Weights of a small self-supervised image encoder: norm layernorm_no_bias, adamw at rate 0.0017.
Rows from block 12, named by matrix and row number. Rows with one number belong to one attention dimension. Each number is 500 + 25 x the weight over the matrix's rms, rounded and kept within 0 to 999. All counts start at 0. Numbers have three digits each.
# q: attention query (model.blocks.12.attn.q.weight, 128x128), inputs 0-127
# k: attention key (model.blocks.12.attn.k.weight, 128x128), inputs 0-127
q.27:460527513522487502471484470479469510536528503482532468509481491491486503543522508518582510504427531486484454524520501520515486488550493513476497526486536516516474519473536476490489494554462500531503529425469519498526487539532462477472499531522479438493505520488494544510499521513489456502493522496457495505484445490476446560473504539569518488513483440477503492537554488522499496466522
k.27:480520469525439477499522496516465515490516516540478510501468512465475530519486519491518518507495478530514483510526510504504532494489513500491489453472502488505513523506504506499496503485504505484507506480508493452494539498482518498516487476511501520518456510514528455500522463492505491482501533500502545522490550496492484494514499507563510476535525493479499488493516517491551502479484
q.28:471550538535514560565490506548458487496515453466497508472454467477532493521474520526452506476507466493462472493532432493494493518502504448531524524506473458481463512504529549495495513547472485534539499506541497504435466466456543506495460525449549569551486510490486513478486487465522592523466520495553480451488503508471576478491507468467514499441491507517443520547450517551494502527555
k.28:488493526481524530478472515477522465488473495478481506471497488498448477513535475500461514389509486494447525490517467428513486663453534462462525570487495498507560532478485580497552517468555544555471469511496471465546458475395504519548498507521540518423470490461497511488509471467507474513516475482498542487570580506494545503491543511504463534516507465487483522527481513496460486507486
q.29:440497517521487505514464521516524485543533477461489475495525533555502465504482473501536502544490485498510504454504479470516528522498494495487465513510479503499511522453452455472490460560528514495475478466511513522561493469505450451468517493496489445499552471472508451556495562520516466518474503475513512570476462506518440499498480487506510487462469525521470424543514488482482520502506
k.29:483501461513515485510483511466508509494486545451515533468456466525501466483512503463518488467506527493477492499501535456506481545501506503469533493447506490504531533520502555523495496487474466523498513466506472459491493477456507523520477522491506496492508501514511509492526526492521514531475521483484528497515530546519507523461517488516487480524513483499487487553493481515474472459490
q.30:535478519449588512520499483482490498472458509499491509533487403456506536504535506525443484472508463493465529514462527498464486496467471488506510490504522483465508503506533531522554516465505479564488508570504482523455495523468584515516498475482522518495499489511527508443468440445517490463500458524503504469506503457499538510501516492506507532526501449494494553457513470529536522470443
k.30:502518533466485482523499495506497483498502457526503488512510498456507549533503498524470497528521501511524519492480505520522527506465462507471507491545536498494473519467486468486489517507521507507485479536523510519468467502537487473515507509465484483526498520524508462492515495505480501479506482499530505494495457488494480487513476516466514490457513494473512494467480526523515493495531
q.31:503496523535477466511501523488517507527515464509513485520489545499490466529478498501521501496499486481490483473512526488537501488506538519495510492480532515517457478485497486483481502553477512498505511465491531491532520480527461475472515493498479474507504467479502505551466536516508477511470480491490504495482452495513448537514502495509481486494523503524500468508485509479478494493517
k.31:511504461512474493494532487520490507535502489511492513482484520502512471477505512484504519493503509493519509520525507487508497473504501509515494495468494481486520471517515503482459520491485514469534484467511478489471497507467510508522506511498488480465485503516490499500519501501532482490551512510478491488476538492516494493502515483544519498499499487536496490536489514515516481508497
q.32:523537500506533534532484486485454487501493487496483553468504437511466501481511525497512492459474512515497519511488472527494496481481482499518474522474485503529476483532558495507476540450463494534497510542532480495472493503479552540543477510510503535520477511475490512486473509535532544488512499493505515466506552489518552489495485516474521478494490440523483551522511528502530495510491
k.32:439488519504472497511503520497520482477504491516512471523494507491458537486492490527498491502483502503481506491491478483508489527494515486483508532499498479471523471510503500461486495506490489527491496498525523526506468513472477472489499519517498486487525497474481476493503483531468497491488491501487498495535510489521507482560526487473495538506515493465502491503496493510485485521509
q.33:521477484478483440525511494480523492513485506493536500559477507489502508483479487473508521540502507454526494501489532518520510471446499502529476463509493529522487486527469461483467490541482520516520508503438491520522512478493528475484464508478498486491490498504547477551532514545522465498512520490519530537471525501501454480496481540530486496554481480484508512501527488517520504518505
k.33:494502531474518487513532538534499498461504461508518508531501504494494516490512519524520502472496541451533460517492501518523492449488486515536496483502512460487497463531495490535507502496494480515503496480519478518481533505483491494478500482518503486461511513534526508499541492516516506499484523525515483493478462464499479508491484473466539500510476520475532472517500489489515493504500
q.34:491508487501462530540488487527476498533543465472515507543511483491535502468464501521499476556483494454494504464516468539494511506478477519501490441514522485497471491469507514483480495537519500471492497469489529565511497480539489483485510496505497504457512467504495445529531513519514483531494478485570522545476498513495491463528496484443491477513461528492484471554508537479522502508520
k.34:481508469502534520493523536539510489523490487486517521488502478572484467492520493483496501512517530463477510490521502481535487541508514470509501481477484450512491516505514555497501501502496489555513483467484485471506516493439530509496488510498495505472498513464508526533533501482542477523485482481518522478511502538519488499491560459506511469491505500504498506540501474500497469500503
q.35:536480453485512448445533507492526508481465525491498523507474553517474487495500512459518511506451505498509529531483553499500501492498484503516499502523509480486512473511484480512532495470522519472472473499506519454516520521507492491478506526520478480478467491497516527481475481506482469488508501514414526514531505501486467517475497509531481502523509480505517513462514475486512525513477
k.35:511525513523493483508492498498487528495529509517504523513501538490545544511499504518535512585487518534517506511487488565500524408491490538507448468509528500467438475495484415489482499538472482465498522472513534538443526500556499510483539482485477505575496496526501495487502490512473519486496513540505471484472465515471488491500453521536499472487472495507510496443502511537532496495506
q.36:537512479504506449452547480483511521514464546527473510524482492448520532498529481477488530495469473474498493488485551494483512508463497511490526528508522527452529489550502508483515495457518484554505490502489491498484497499501505457479482524489489504477511510494502526474493477461507463491539501476470510480514475505486492492509477514511472462551537474501492527504556481522509495489460
k.36:520490505500474476519511487489488494477500477538507503527519533466538550507482499544511503561518502539551497482492503559486503406498455503511449467556513526502467505512478444467456499509455480449519508491523516511444503520541470518495516493474487490519488519533517462502519491511486520491506522496519487488439449501475475505502485515523537454482503530485527495475518497505510496484496
q.37:494516499500476442495552512483500514501520534510509452524509498484510508524469498461472508517502502527475516466488556474480512491469509510507510512477518479496510495495500498484502479492503516532478484520480509482566524454495524486520486512509506449484502483518524491533501495523490492525501489469449526527477525497522459472519513491527481456521525520491480496525527515499486487507482
k.37:530519526502509509527490492513517489476522504521485510522518493481526503514505497490524506478528491513503469522495481553501485453475491500510479476499483532484494490508485435508486523509482523490520514499479512517490515492514500514520508488523495485498502499506523492516533519527472490507536522523517493496504505468513477519483488494506472501506482504497502478453512498489502498500518
q.38:524515512519467516545524504514469509531555478510529477546511464495476448536498508539478519541488490482526437496519472527506503512492512516492431487504516505498396478510549501496497498547467487530508512477501497542479490477483493483511519499494495502499500496478523470528505520548520512500509479499529466486512454477529496502521490476450473483517470492499510490528516489509520476530536
k.38:453512501532524495520518517482527516482543517496513534522476511516491445525506485487484494531487551479483495456539499528501484501481528479510486465465495473516504496481519501477528494476489465511506479485482470501472475524460484481506502501489495499451487517483523492511485518484505492501505494497497500509491483495518521493537538456508525479513487501494497478536505504499474459492509
q.39:524492499489495513498480507513505490508485522505490509511511525514509518487479480507496478529487514517492492511490509510505487517538521510471496499507483477528516500496464514508532458520468527492502505492487509474490521510494493508474500529476489482506505496504490515529490507483509476527476482485541471524495510523512456501521514517530506499510470487497482497521490514491487518501520
k.39:519527483502500513500495477497493509528491554483499488472475487531488466492496500468501495497500480506470522487524492495474473500482497488504509490465521529484521517483492523478479488497488503499492486481520480474496490494511533512507515502506482508466501475468493483515511518537513489501515488520478493524516510518525519478477519530501494469527501493502474496484490516485504499493477
q.40:513488508501525531518483480491486489491436472501480529519489457500531518480494486524473484493519491463481511521503495496473531516510459482507526491479489483520507506504503510502490490444506490471501496576512484484445452495486536494508462478499519582512464478521472521462482488452516539491470459509504506473522547451490536457524516468461514502490502488524495546491498524500529473519493
k.40:458487501507500512502484509505518477501501495510492474464535494510485496498497494500505471498503496484482511484492509484518502558495500490468528531494528490483477514468507537493491469487537490505495509503508509535516507493528480513499532505493523517482488490490487501498488501512512483522501471474520494515521482505508512488526490493456505518453506468502505481519490511526470494502475
q.41:530493475507529479503496511514494511472492543515473513510523459480511499516491522492475509471517507499517535515503514489507500485510479515522490485524521491515502487529494485497504490475479505519476492514479476479489514506493524478486488523516488522486507514481477483499508483470514465485495505518468510497509514497483479516500525485492524507486532524480514500482488516485504521504469
k.41:512507502461510485498480511525479512468481492519501477512508483468509551499519497506465488484491481494503504524494515516474514494517478503471504492509526518500486493516478483528494516506497532473504478497509521524503507499541471513516516503505489512494522509497517478485495506497513484479483480524484503484469474494500504504492473513495480499471514501500521483459485525499525498517504
q.42:432484484511439540496501485533483462528553460463520491501496567587474480488479492495540493518488509545496500517536497465497485502527556464474511482511470502515488503476467443496503526557493484506504480431528512518545504482508426492514517538490492495523491485492494509562527544538458500488499532467505481551471486509514451498491509504500487504459509548506487457550462481505432512527556
k.42:506493502492487507467501505501497509495506482464474521500498483513471495491544478474476526428473488474458489519519519437511467575507535507465537516460508473530557491493506602525534483466533530558475495507454477501536502480454490540532482533506522537477512528443481511495514487452515497495511510491475555501575574510512518519460552479493491529545522493505491496539499487458480500514457
q.43:510483485490520474448554500452540503499500530511462508494511554515466498504482504474487508510517508503495539502501544501489525465484488526470534497473528538470524511511430502489496467447540528459469524515486488440547525511489492467494512501547496503502503462521552527531477483518490438498519510518399533510485493484519476501499486503512485453562508513475523501502528484466469502490467
k.43:513516519547498494531524505495481479507534506509517476521524494500532494516493503512540512543499498542528489522481485548508519404530468529513477459542493511476419496515510417488447490542456471466520494477530548495472526526576484467458529470485485462561531501566514496499499520518513525483500525505527439495422419488479476524501490510496514455481503544489505464460505510499515491484491
q.44:437472498539438515517492501495526508552595492466514453470506552585477470500514483492515498540522543532537493501528518454524501516530561480473498509474493477486524498484449428450463519513487517477504497439526502482561491476546418458466554515516513463472535485486463460587483577537497461516499508449533488540484472541517439491490523514549532525482518546524483469522470497466432485528540
k.44:476497458470497494468502523516478520503468505448477526508488501513490485523527511448467534412515472514432524533490482422501445593504546492471522517476494514541529525528502575501533492490507532577474482502479476484569485511444485531516469525529533545460477502462495515482519512467516502492501507503480559474560585509487530508470523507498484547558521496523514535529482465454480507462493
q.45:517475495504517499469534499485469507500475492526506537457509470479506500511519510516475520452535522510520507518492472498499488531514501496476491482483493480510521498511485483521487517454525480477498527532517495510527492521511549513531505467505509515514481492480512499501496506517513541485494485514500549512485566484518532472481500509495475515526480535477486527498492522515528490486482
k.45:498497533478540479518484505494502505446489460503475485523543487504497507510498489504503514471503496498509498490469496515475525500483496483478495521490481472503476482509530499491522484518514505541514501503482511538523513491517480507511489493518492498505534507504514517516499494545480512506508505517524524496531459482524515487486508470459488512466486483481518502516499515511486518498478
q.46:562511498457558521491493507505482518500473513517526550521518421445517498488482514490440518468529461482490489519485517503505487498504478523523502484473496529486491492532521557519484475493535517529479531562471488478462461508471579486508490484489478547497495505515516528476517477506530526498496480503503519453530513498491524474485525493491522482541524456490483535486494514498520519527473
k.46:498485521486491497521477525499521466470499450519492513507495526509507545522471491550499497512512484484535485488482509529519529500493498502497468537550500476511468496496491449501480485523503532510507482478530522535494500485524483515514509479505502492520506511491521469509525529485488520481516498485532494503474490495509492482519484510471521517455505517471503518513478508538514526505519
q.47:472502521494483529549478492520439500506513459531526483479489495527462484464532487511498496500479481499483479492506433493504494476520494479466513492525503500525487518494539472483500492525455484455486532513503495510469486547499481506520490502468500547490517505487468507481471533512487537488505480543531501480523476472485560504479493492494471557492474464514487471485436547500510470510533
k.47:454499461483507512507486530485492488515510507519505505493502500543497448508480497500510493504482538497476489462521476484484479596487526473482497504475467459512510509470514545477509502476497480535483518519467467459504472511466532465483474497527500503502479484456477510511489486484511474504484507506481502486526520513506493484518554503509483509527514467486491507531466492493499472498504
q.48:481468481494489534508540498514487533432441528488445516511479491478491515484510496509505520494537470515488508509485517481521477503464508523511511513517497502495539496536534486490494498485510487477529509533509473498487514507486523524502505525499509502507470526506501530449515484488488510479519524501478497459488507531504524475490491477497505537474542515517488507455471520462501518464488
k.48:503511531472508514487503481539523479522479464499515461496506498489529560491490515517479519501504507503535484512503491512496506508494476492489515531552520522480493481497486501483512493523510504476482519524517506540536522520523495526510501524505528530537509515484480496506492512471478493471466473514516494480501474493485504510485474539451505513497506522510532505441497521476516506532491
q.49:463514517502522500519504518501464493510478477494525480475506473515460538496522487525509472451447489534528470505478455505518508501547506508484500488488493519518486512461485468519478492498455483490490534485525518485496499534492491536511509512490507507479505514505485508496510501499509494501488489496475476491520526465478511518514496495524473473481469456506482511517515492513538498483501
k.49:465505462489470497477514498507503497476493491499516535499500531506468506525515519487497505507510516520485516497503511476500496541503502489504490513464485495473544515533490501505489488493497512545483483483477486487516512499488485471504468508517497502485496499505523514523483486510505517511514493497494492526520515507500522502513517511500504514501514496475499508508502509484484471526490
q.50:461482482486491445433540500475564528550505521477509451492499528510490466494521506459546494477466505501513482496511552479520481522538497483462542505499530522472526504461455470495543453519480504502493471435544515450538522475512442466474539515545490437496489458483528483563517551485516458495541488483419505549518502544485387534463497541579494468550534509519494459505510450482447533484464
k.50:520509471543498491519511475503486523494501543525528508500492498486549538509457500489524508504530459557483473548507531533483503429528464493529506508507541540473497519528490400506475517487457504480499485501472516514473543511561514495506505487495517489565511479534523497511529505519502480490500523494487503491460482538476494508476438501549473461508507508517470462465487519524523492472468
q.51:544496458437516457458520474464529552486431577502504526515544518464517478505520473523525490501516519477530513460483535547480530456487490539497486478507525507472473474547484513500530457482502513470485537545497529518528504529480497469494471490495455497508504475548545527505491510521523448497530452547437512504498535457516465492474479527488447497570523464457502497486538468467517484496443
k.51:507500481571468466523537484519519514517500490525507520499515506474511509493470496554541497601526494539564471495490533584503525361533462544542445456550492492494403492507492380463448480560466488462518532458536500497453495513562514467455525504501502485537515516554515484478488521559490497503518508538535481508462443484476486521509450500528531450472475526512489473449536500499513518484538
q.52:560506501456528473504538467477516504516420550555527482580517453422499481476494497485512503487494521478526534508470522564467506476450474540519470504515543536469516484528502497505524460457494527501461503524450544508520514496513518474476502514511502489499501470543577510489502478471519464490533451517485519481533505465510473482486451532482477488581522461460505506459563481483533476462479
k.52:509515480562476484493517512518514515499510474507505506517474535482503499483465489542543479599525531512564462496480493575504525385537499495536470475511528500474458475526478380468446484536492448431526525500529539541452499494582520508457521474495485496560497513534539471511524542538507492483476535541543445514412438511487462503518457487498529457470485529525494484470506521500512497488532
q.53:515526510505491538516463521550471499515490444505503532527531462497522497487519497516473460523498476477475498491515440502479477515509485502475506466493518495523499478493496516514462481537484483511487493471476520509513503496511508473528502501473521499507528477498482496487494516496488526513490523510596480519471481519504528511494494510471526477473463516477476472535437543515502512495544
k.53:492491508485501516491500483491479505486489519472523537477477466529499477509541493496482510498498538465485530491538522483523501584483543464488530509458502476503510521519523586506537468498508516563524474467495478460514507479426504517507495505504517521473506496454486535530500508495503509534502503491491508505504538536508526494521521469495524534485482471492495524552499514494503498488506
q.54:488474480475488513471492519507483503458482490514498511437517482497486513505494511489500504478555486525484518495460522488482515483501512491516508507503494483466516527495468493530537494473496508500509484555502465486500517504482525550496504516527523498493481515494483507449503462493516510496529512528476510484526500522479495501490488524554502501502493526470511492449487503514485519471487
k.54:528497528456522513503470507531482501490507487516504486508510488449490520490499480513497501501473484489534513485476500517513486470510491510498497534520512497502511485510497489517520530496506510472495477534489500547511499513506512536503512498513512479512500503505497506515504475521481489504478490508486483487532465491498491498491452518494474537494489526499525499448509503515519516523508
q.55:477518495489467536533524509516446475479506493472480516456532489499469515491507477502530520456499508515499507511484423487474531473502482494483505505504507477512467518488498465518503509490503519477495492472526488519525516501542462514531508469473504502521527490484475483466513539544514500524511517532533521513502538502515538514501514489511505553472497499500509470485447506473511501473507
k.55:495510505516506513509472506508495509527506476506513486518467521498481482479485497466497492483509511484480489477486483461518470558515499486494502488471490469474502498525511566481492524516492487535514505520498507496521495516477489511491475521518518477505483478494467510512465504501495489522494505512509539513548489536524521479500544485502454538490504499505505512515518474489472486491512
q.56:549496485455516460492508481476515510494453542513489505547480485451497508521490479509482507485485470495528511487473541490523536493481452538531493471519521499463502463500497529511528496491502506487495530542473490519525483487469519459497481496510487502504504481533508525467480491489515490515523462495476491486512488461517469480514513489503494491549482452492498512505547513496531480521490
k.56:497475480516481495527535511523493484486532516537536498532489536481507524492462510536557477598511527532567514475482531564510537408526500531537460462535519525495432485483501407466482478523486503433501527471498508546470531527538498465473497472492485480557519500548507503494516513514513516467524503517505452537448441484482483505534451527482552478451457497490479503484529525500531517499513
q.57:499504549528467534534484530545489493506526431494522477460467469492498508467482518523455512499516521477502511517525458476529498497507524469509480520513480507529471536460475521485453521525505471504535481470522514537521493500513502505513521477485502525508524516481493469487520516493499548494458520476589479533510497519488505510494522514456546504448480558517477506509449544530474498508539
k.57:485506518472506527488450521470515500511491492482470472486478493516462505479548479450465491391494492477431503500491490457522477606488535482497558570452480477499558492511476617497553475461556515547476478490507461490529467467442487519548496527498527523448499505470468507512509465448505482526495483478508560505576584528502509468484524492487457541509533500475518491537508499463465507493480
q.58:449484524518452529492486528499515465553561440496486465486517553559503475474504466482509476540500487501479480472510465460516470513513534493478504500501490510533526531460466451482457513517522503494519522432502526488555494488515467465482547511511492493474509475479460450559484531511463488526489524485518467514461447528481465524510488496508510486471492522515517474523460510500438488515545
k.58:499499462463500505485503508478491505506469510489492503463475461508484457519523478449464517423493494516445505487482488452511467594514552471500528508468492514516529499504514601526528489450513507543478493473498468490555517486466502516517487534520488523487520518472471514489487486450524496534505481468488517499544539526490522533471520501508496516537513467498493493578485467480493497469485
q.59:446505515534488520542444485512504460519561471514517487517499519545521480484462460490532463540535530493520498498501458508476508511481508517465465502530497500541500500490493463505451494550475488482498495425500510545528474480514461489513528487506503500474536473505505472534499565493483506485488495469588480542511483526486487515514512532502520516462475533511520420544459490493493514504551
k.59:494509475496494513503476501483486521497477513464511521489476489550494442505495508462511476472506514512486501513509512444512498563489517467488518516477460479532554477501513601525540489486500515548482483493465478468509499497442510514511504513534503546471515479458496528515491511470499484523468467493490509494527563541495501523475549483503471497507499494486494503547501475469504455508472
q.60:524498488500499436434530500453498501508481535524513503493508515475474478514517473454521552462463513512491516486496529530506524468516506521474465509523487511484486482525469472489505488487477501532472503474510526449546523506499508513469496491528515441470516467486509530501462488539489426505495498494421511491483522511523448492452511531558465481573512497501521493484542484494477480469454
k.60:494484481559494486513519478527473534491504518522492525514487528462537514524493504531534474558527478520528460519511530557475497360493487515539472448547492498478457483521525431515453525526477478429502497489490525502489528493556504472477522477520475479561501474551509460476490507548469519499516508525499464517445449492500498504514481512512521458502509506514484499439506504534526491479517
q.61:556499469487515458515515492503497505475418530520478505521485472438510491485521487501490527509489487491502495494496533521475497488460452502538483495498503521469523461537526495538510483470512488536465533536457487518498535507509569509481455483491482494520494518523534518440500451480537473473544455536472533492536558476534539498512477520476460479528520471464489528472569467473544501463440
k.61:502521512506507495491538492532509472472508492521495515514507517471505509497469516522513495576527513495571478489488492551476518381519489519505469447543498486459452495514501406467491512546477457439507529480536510509452483522545504475493516491513482451530530477505540497505509527541493489480481528510536472536454432484486474521497473493480519490481472529509526476461523489542537519523542
q.62:527479486468460431435514479463551520531468531512528474552493547468517478475521466507504513549503486498521535481501550509515543453468474541479464459499545522499496478499482505515472491478532520502463527514516542520549536479500467486483530497510451468450502486517530479526503531495495440488539476501474541544516501475517430498482476494513460479519503526483501468477541480481466474492477
k.62:493472525533511491523509484507510505480528478519507524513505525488536503521490513538537515566502496525548465484476522565497525365511499527533485438521500518507432472520524435474482487507441461432536515461521498517441542489559511502451538513522463489560527476527514501474527540508513505508527536538535477505451434484474473503489463491509534469455501525524518504480521496534508523510535
q.63:446502492502497513495538504496442492513493499511480527479494512527478519515492518499539514469494509520481468494492460511524475524533504517484511483518488469486514480489495510475486522476454511493517490478518508459484506510525480526480475472489502516523515509514509530464501512543486536471484519486486516486519509496469546521466487507523513545516514510487517509486497491497509508467539
k.63:487516481507505496502477523499493491503474488502515493519498509515488520507494513493514517504459473492540490486518468476504507511498521464501525492507461492488526515489527518498525528515504476480477516507472508494506486483494480492471487523491491494504494486499492532485460477520488495494517516490487506514508498515501493496515499508523489536475493491514498514517478510490494480530507
q.64:526488504515517514503479504523486519484480513468513550488497460457490510480501497521542500453454475534510504493498488517514517461506468526514485498475487511452488489522520527507523515434523489507509509542501521456532509500495525527505458496505490504533522526486520534442501522536527516502551523511484516477513526483500544503493511469481513502523488484505532530485542501525526475460474
k.64:508477534496490491475484506483501468523508469521475529514500513512470550514547486512464505489472498517489476469513476480476498522510512502500482520536517512517513511491507508508535491502512499487527488519530487489486488515458471540497479518478493503517519534501512504492472493488512470480517501507476537502540530489530521500522496479506487522499512485494487541483484492509497488496490
q.65:498502540509483515528493521513479494520536504512516496503480518526518501495499513515535486508497498495494491491535467468486495508495483511489471519505490486521509498499484511469487509541531494475482511468491524530495485485533460474502486527476484494485537477488487506492528512520524526490500516492546512506483489514478497520510518490484516461500517484504504491525479528512501527522494
k.65:504498522506502495507500535484461495484499482505539488516440458420525488481504501488514517519507440517516453517510488478506516519470517511507488510457506473511460501515484467518532494484495533485505483523515454510538516494496508509523466516500499481482497464512520537539495535520539500506488503487470526483517548497503507519446531472493501485481528489477474503529525488521503536502491
q.66:510529481515537501493529477513478514456490527521471533510511513463513495484529489515525488479493496505492534533491518486487508500485510526486506521518519535462540470532501498517492483472522523515499513522505475501491507500501501508471476491501490482535518497487509504452456478519496472495545503517496541493507511512479501518487508532508517485537517451478510541499515484515480490492484
k.66:482471541477470502512484510486529499492529498519471491498549511561448521510528510486508482476491499467496511518475509457507482493500496483501484534520533496485528507497518507482494502521503497486510521474508489491482486511485506508502518489467511489513482536515470515473501485489484540489502527492502524516525489496523508518525461520523528538516508495493485512504482490478488468495511
q.67:503489538490481482530460518509512508555510469496532481507471483475499499507482494519493464548523465494487496462500492482488503504532515507512517486477512502538476509494482493484512495521477520514517494500509485531511519488537505487512531507513532498487491505502472497518521499486481489512465522469544477514499500495496482517538479521510520479513455525520475490544504505481490503507520
k.67:527478502495484510502506494528460508530498492495527482539444470472509511520499473483510512496489459510487475516496510514478521535468504505525508457447487458505484480509472467508489480491484519499494498489519486540486493497483515479510452483480517518471518494491511485522528524505508490505472476509472500519492554511471492526497545514490501464477522501509467469512505470502521508529484
q.68:480536532525476507494476482541508496491494496498494532501497504477520502517526524489536489489493507497514449478508447462469483536503523486521508536498498483504492522494465483480513504520513513519489472515496485523543485514511481502491505497516502517477539486464471476524482543487511495529489489474501535539475493487513503526472529512504523457518522524513511497554512519495456525549530
k.68:525505525453525507480508544481453501520483512450503477512437465424522490504516494524498515471486460531501443533493494503513498539480484499478498515473468441518498522492475468511528478497505508507507482516524482531505532510485491526515424515472506495450554496480491516529476527506540466546492491506461516475526526480444498542452533505467491520470528512472498489518535503531494527503483
q.69:487527526478497508518471493497483494510490473523495486484477533512506494529463502516521508527506489512502427473529457463472467506525496493490496510503479488492480524493557493502488514551510472492505519468511483510504512524490514480509449480483505515491514523480500499497512511508490525536498523523510476504502504510502551498536499503478479488503498502516474461536464460552539497542499
k.69:490521487500538486499508507491478525524484501482519485526460466465553519478486511527498543540497499517536501480500502510495536536478486539497501481468490469524434458490497478489520508474509499486504499525524473515529525516494489500508470497536517496473522453480495522532503513518514474506458506478479509500511518480464512518454532506498501490510520483512485521500518519503489505507505
q.70:459534502483477489501504491487484512509519452488513474487508517532503502498501502522467476474537508499525507481475500493491516531495489485509533516491514482522482516461485501505516526541493499513493523493535468512504506513487497499516505520504492512494482490468486511524493509493468531518483521483529501522504480485477497483529506519485501502503514494527509486487468503511509500506518
k.70:528522499492472501518529486510484518481521506464525480506475479469530467521501529513513517529512455510514475490518518520500522486505491497508503468475513518519469505481479457477502517476512511490492481488484508514534504510519500485508482495520523525475491484504490501491490500525494477501508506517496505489499497496497486500471517495503474494495497527504511509515497491539523555519521
q.71:480522529530476518497487485518514459547573488459498478470490502522510486520498505502509466536495502510480466447521507486492464533529503469473521506469514483530486502483455487474460480516475508461525465478467486512508523518492461449527532532512500531484507495489498459541521558470499518489494522499572507536475481529490488510503529517487488470491493513508483483549494486515463488556524
k.71:503484496489549480505504498483461496505505519459528490538431485457540466486463523493518509504506439526481455516473483480499517537479482531484487494452469455494452489477498471522508506474509493493511518515542468547535519487452492507529441491488515499492539438470528510547506532503535473554505482491474511473473547502458497555466559462486494517472513488456450520526530491538496526525482
q.72:474504536535513513481471486526528473517533462496491510485509505485496464515504487521496504495478487493474468463541487461475483519501531461498510534476530476515527505492483511466495500505502518483522479458478501507516494506518472477525482515495521525502517493494458486527524541513507529504489501460556479501498522514501495511490530492473497489486498510521483495552494511515451498528522
k.72:550511517470558502470523526509474489509515512475536463488445494414573509483480506497487517482486432522500478551458468494496470517499500511498503496491499475489477540473510490499531485499515527517506479492538469525535534497477525480520466489496511501470549444491512531512508535515542485541510467493486534496510555484461511562435573462483508516506530521456475507486495496551463542530460
q.73:497473480517490486516523489480515519501504494516520509503516521519499519479509491474501514515502498473501501521505499493506480526519510487506514499530501499503498496485479518481522527512498488498498514507477525480498494510485511511514488517516497515471469510485506486520501493502480502510489475482500523500500481523494522507513477489508473519496473505516501487526498508467520511491508
k.73:477520484519484522516524497514519510490510508505525491491492508503504472502490480503500485493497505514494490533489510513489489514490488496476483495510513529506513521488479503515492491520480517488502488525494499487521503505481485488492499504516491496510510506514510511488509487529517494502485514527522494517510518507495497498513506521494517482493480485494502509504483501490521487493512
q.74:522497486485537527489555499490496509444417543532488533524532495475488515468523512532507515440496534502486522534498505510511549497464443521523496503518504520479464488534504539527522524450488502527506505552492493478474512535476552516485457448505460490533515510528529545444482448523506490478529498554411495454552516438524540498444492524512460522507501440489547541454515487509538495432471
k.74:480514499513475487512490486480553472472534491523470500494602548563431543509501498485475514503501556448470521470504527474500472455522510474504469527538511519506556500480516530485503502486514476491535499498504537467469483508484498515492535500517509495520466527525482500448473454461493492447489492520509490489523495492528488443564470526525499524515511510525541512494489513484518450494538
q.75:495462524517501512463505494511561531520512487509532479495522484503517525470519464477471516555530502468492494493495550492513526484498489517468516454483526533510518495490510496485486458507499508529497477517476520496491497532506435461503564527531527490480514458485487498509498504448491484468455488504550478499485484522523426512492503504452476500481477550509493505490507514486455491503520
k.75:507505508544478485518503492550526479461485528480497517501507490539496475524465470456486465468515521510443538544474481499491489538494495469508480484488512556481560480497504508506499488485513469520524483476490485502487508490499499480505500490465482475519532481480535475528536501521535508487497520520554501542487541524534507519483522514492538475496478512501515476516528519489471474485481
q.76:507467494460501498478540488475507514453485524514494504518509507532510528516510493472476476479568492468496526522476541528503543487494481532477518479530502506510480460500511517524477504491509498500499519507498522481472520496525520495509496478530502472502466536504516485519529446504479494480500495511457477478537464465530492476501477530536476525510516483512534495444512519458537486484476
k.76:465475473532469510490510461493527522473521500561483513504608507553432491524515475488472463540511587464510524447531504531536486452504483474495509487517521565496537504516480526508499477509488473507505515508453525450477478495529505521493539476493469479532460510544503494486523484493458513429496533532544493504492457503517499482574467524510524477500495494558514483491487535456533436503565
q.77:513497479475509500483508491496514516474461508518509502495482531507490526508478489527496506493480494529481501509478479508521495484476516502505504496502486491498503492480479487502504501499502476484472505479497489488495498467511484517503454489515510506516509514505529543469477530516515481503515515501478532545490503475478498486476522501537513495491520475474478509514509497522509506493476
k.77:499519510469505484483473509489493485525484503502487509506501481471512517484479515501495514514505504520530521481506507484503499479499529515513495496495471498492470528481498476492508498499508489491516525511480493507530485497539503506500534495535507527498483476498467510489498497515504489487488490522480476489493490493503527483500480506505496515481523491494470521513492519495508507493516
q.78:489501496506484503492530482497472481508513503488469507473477516502510537472485535524511524461494471517505527519474470490496495485514527507500522540506513474497495483495501517511483499477522485489514514513516479496475511493460486508489464491499480502490508515497486493452491505507540497525518515489506508503495537500511485481466488479490492503508531464520502509503484523479478490497493
k.78:499524499501525491487520491501475491495483484493474487517486502492495520508525526520490513490482494507521498497478519507488506487488502514490526503509505492501513517493492460500483493503491494501489522502478513473483520536536502517520486522506520502496516519491498521466476511481512512506520477477488498490513474505452494473518520515501486520511512481508488498507520496475493521498513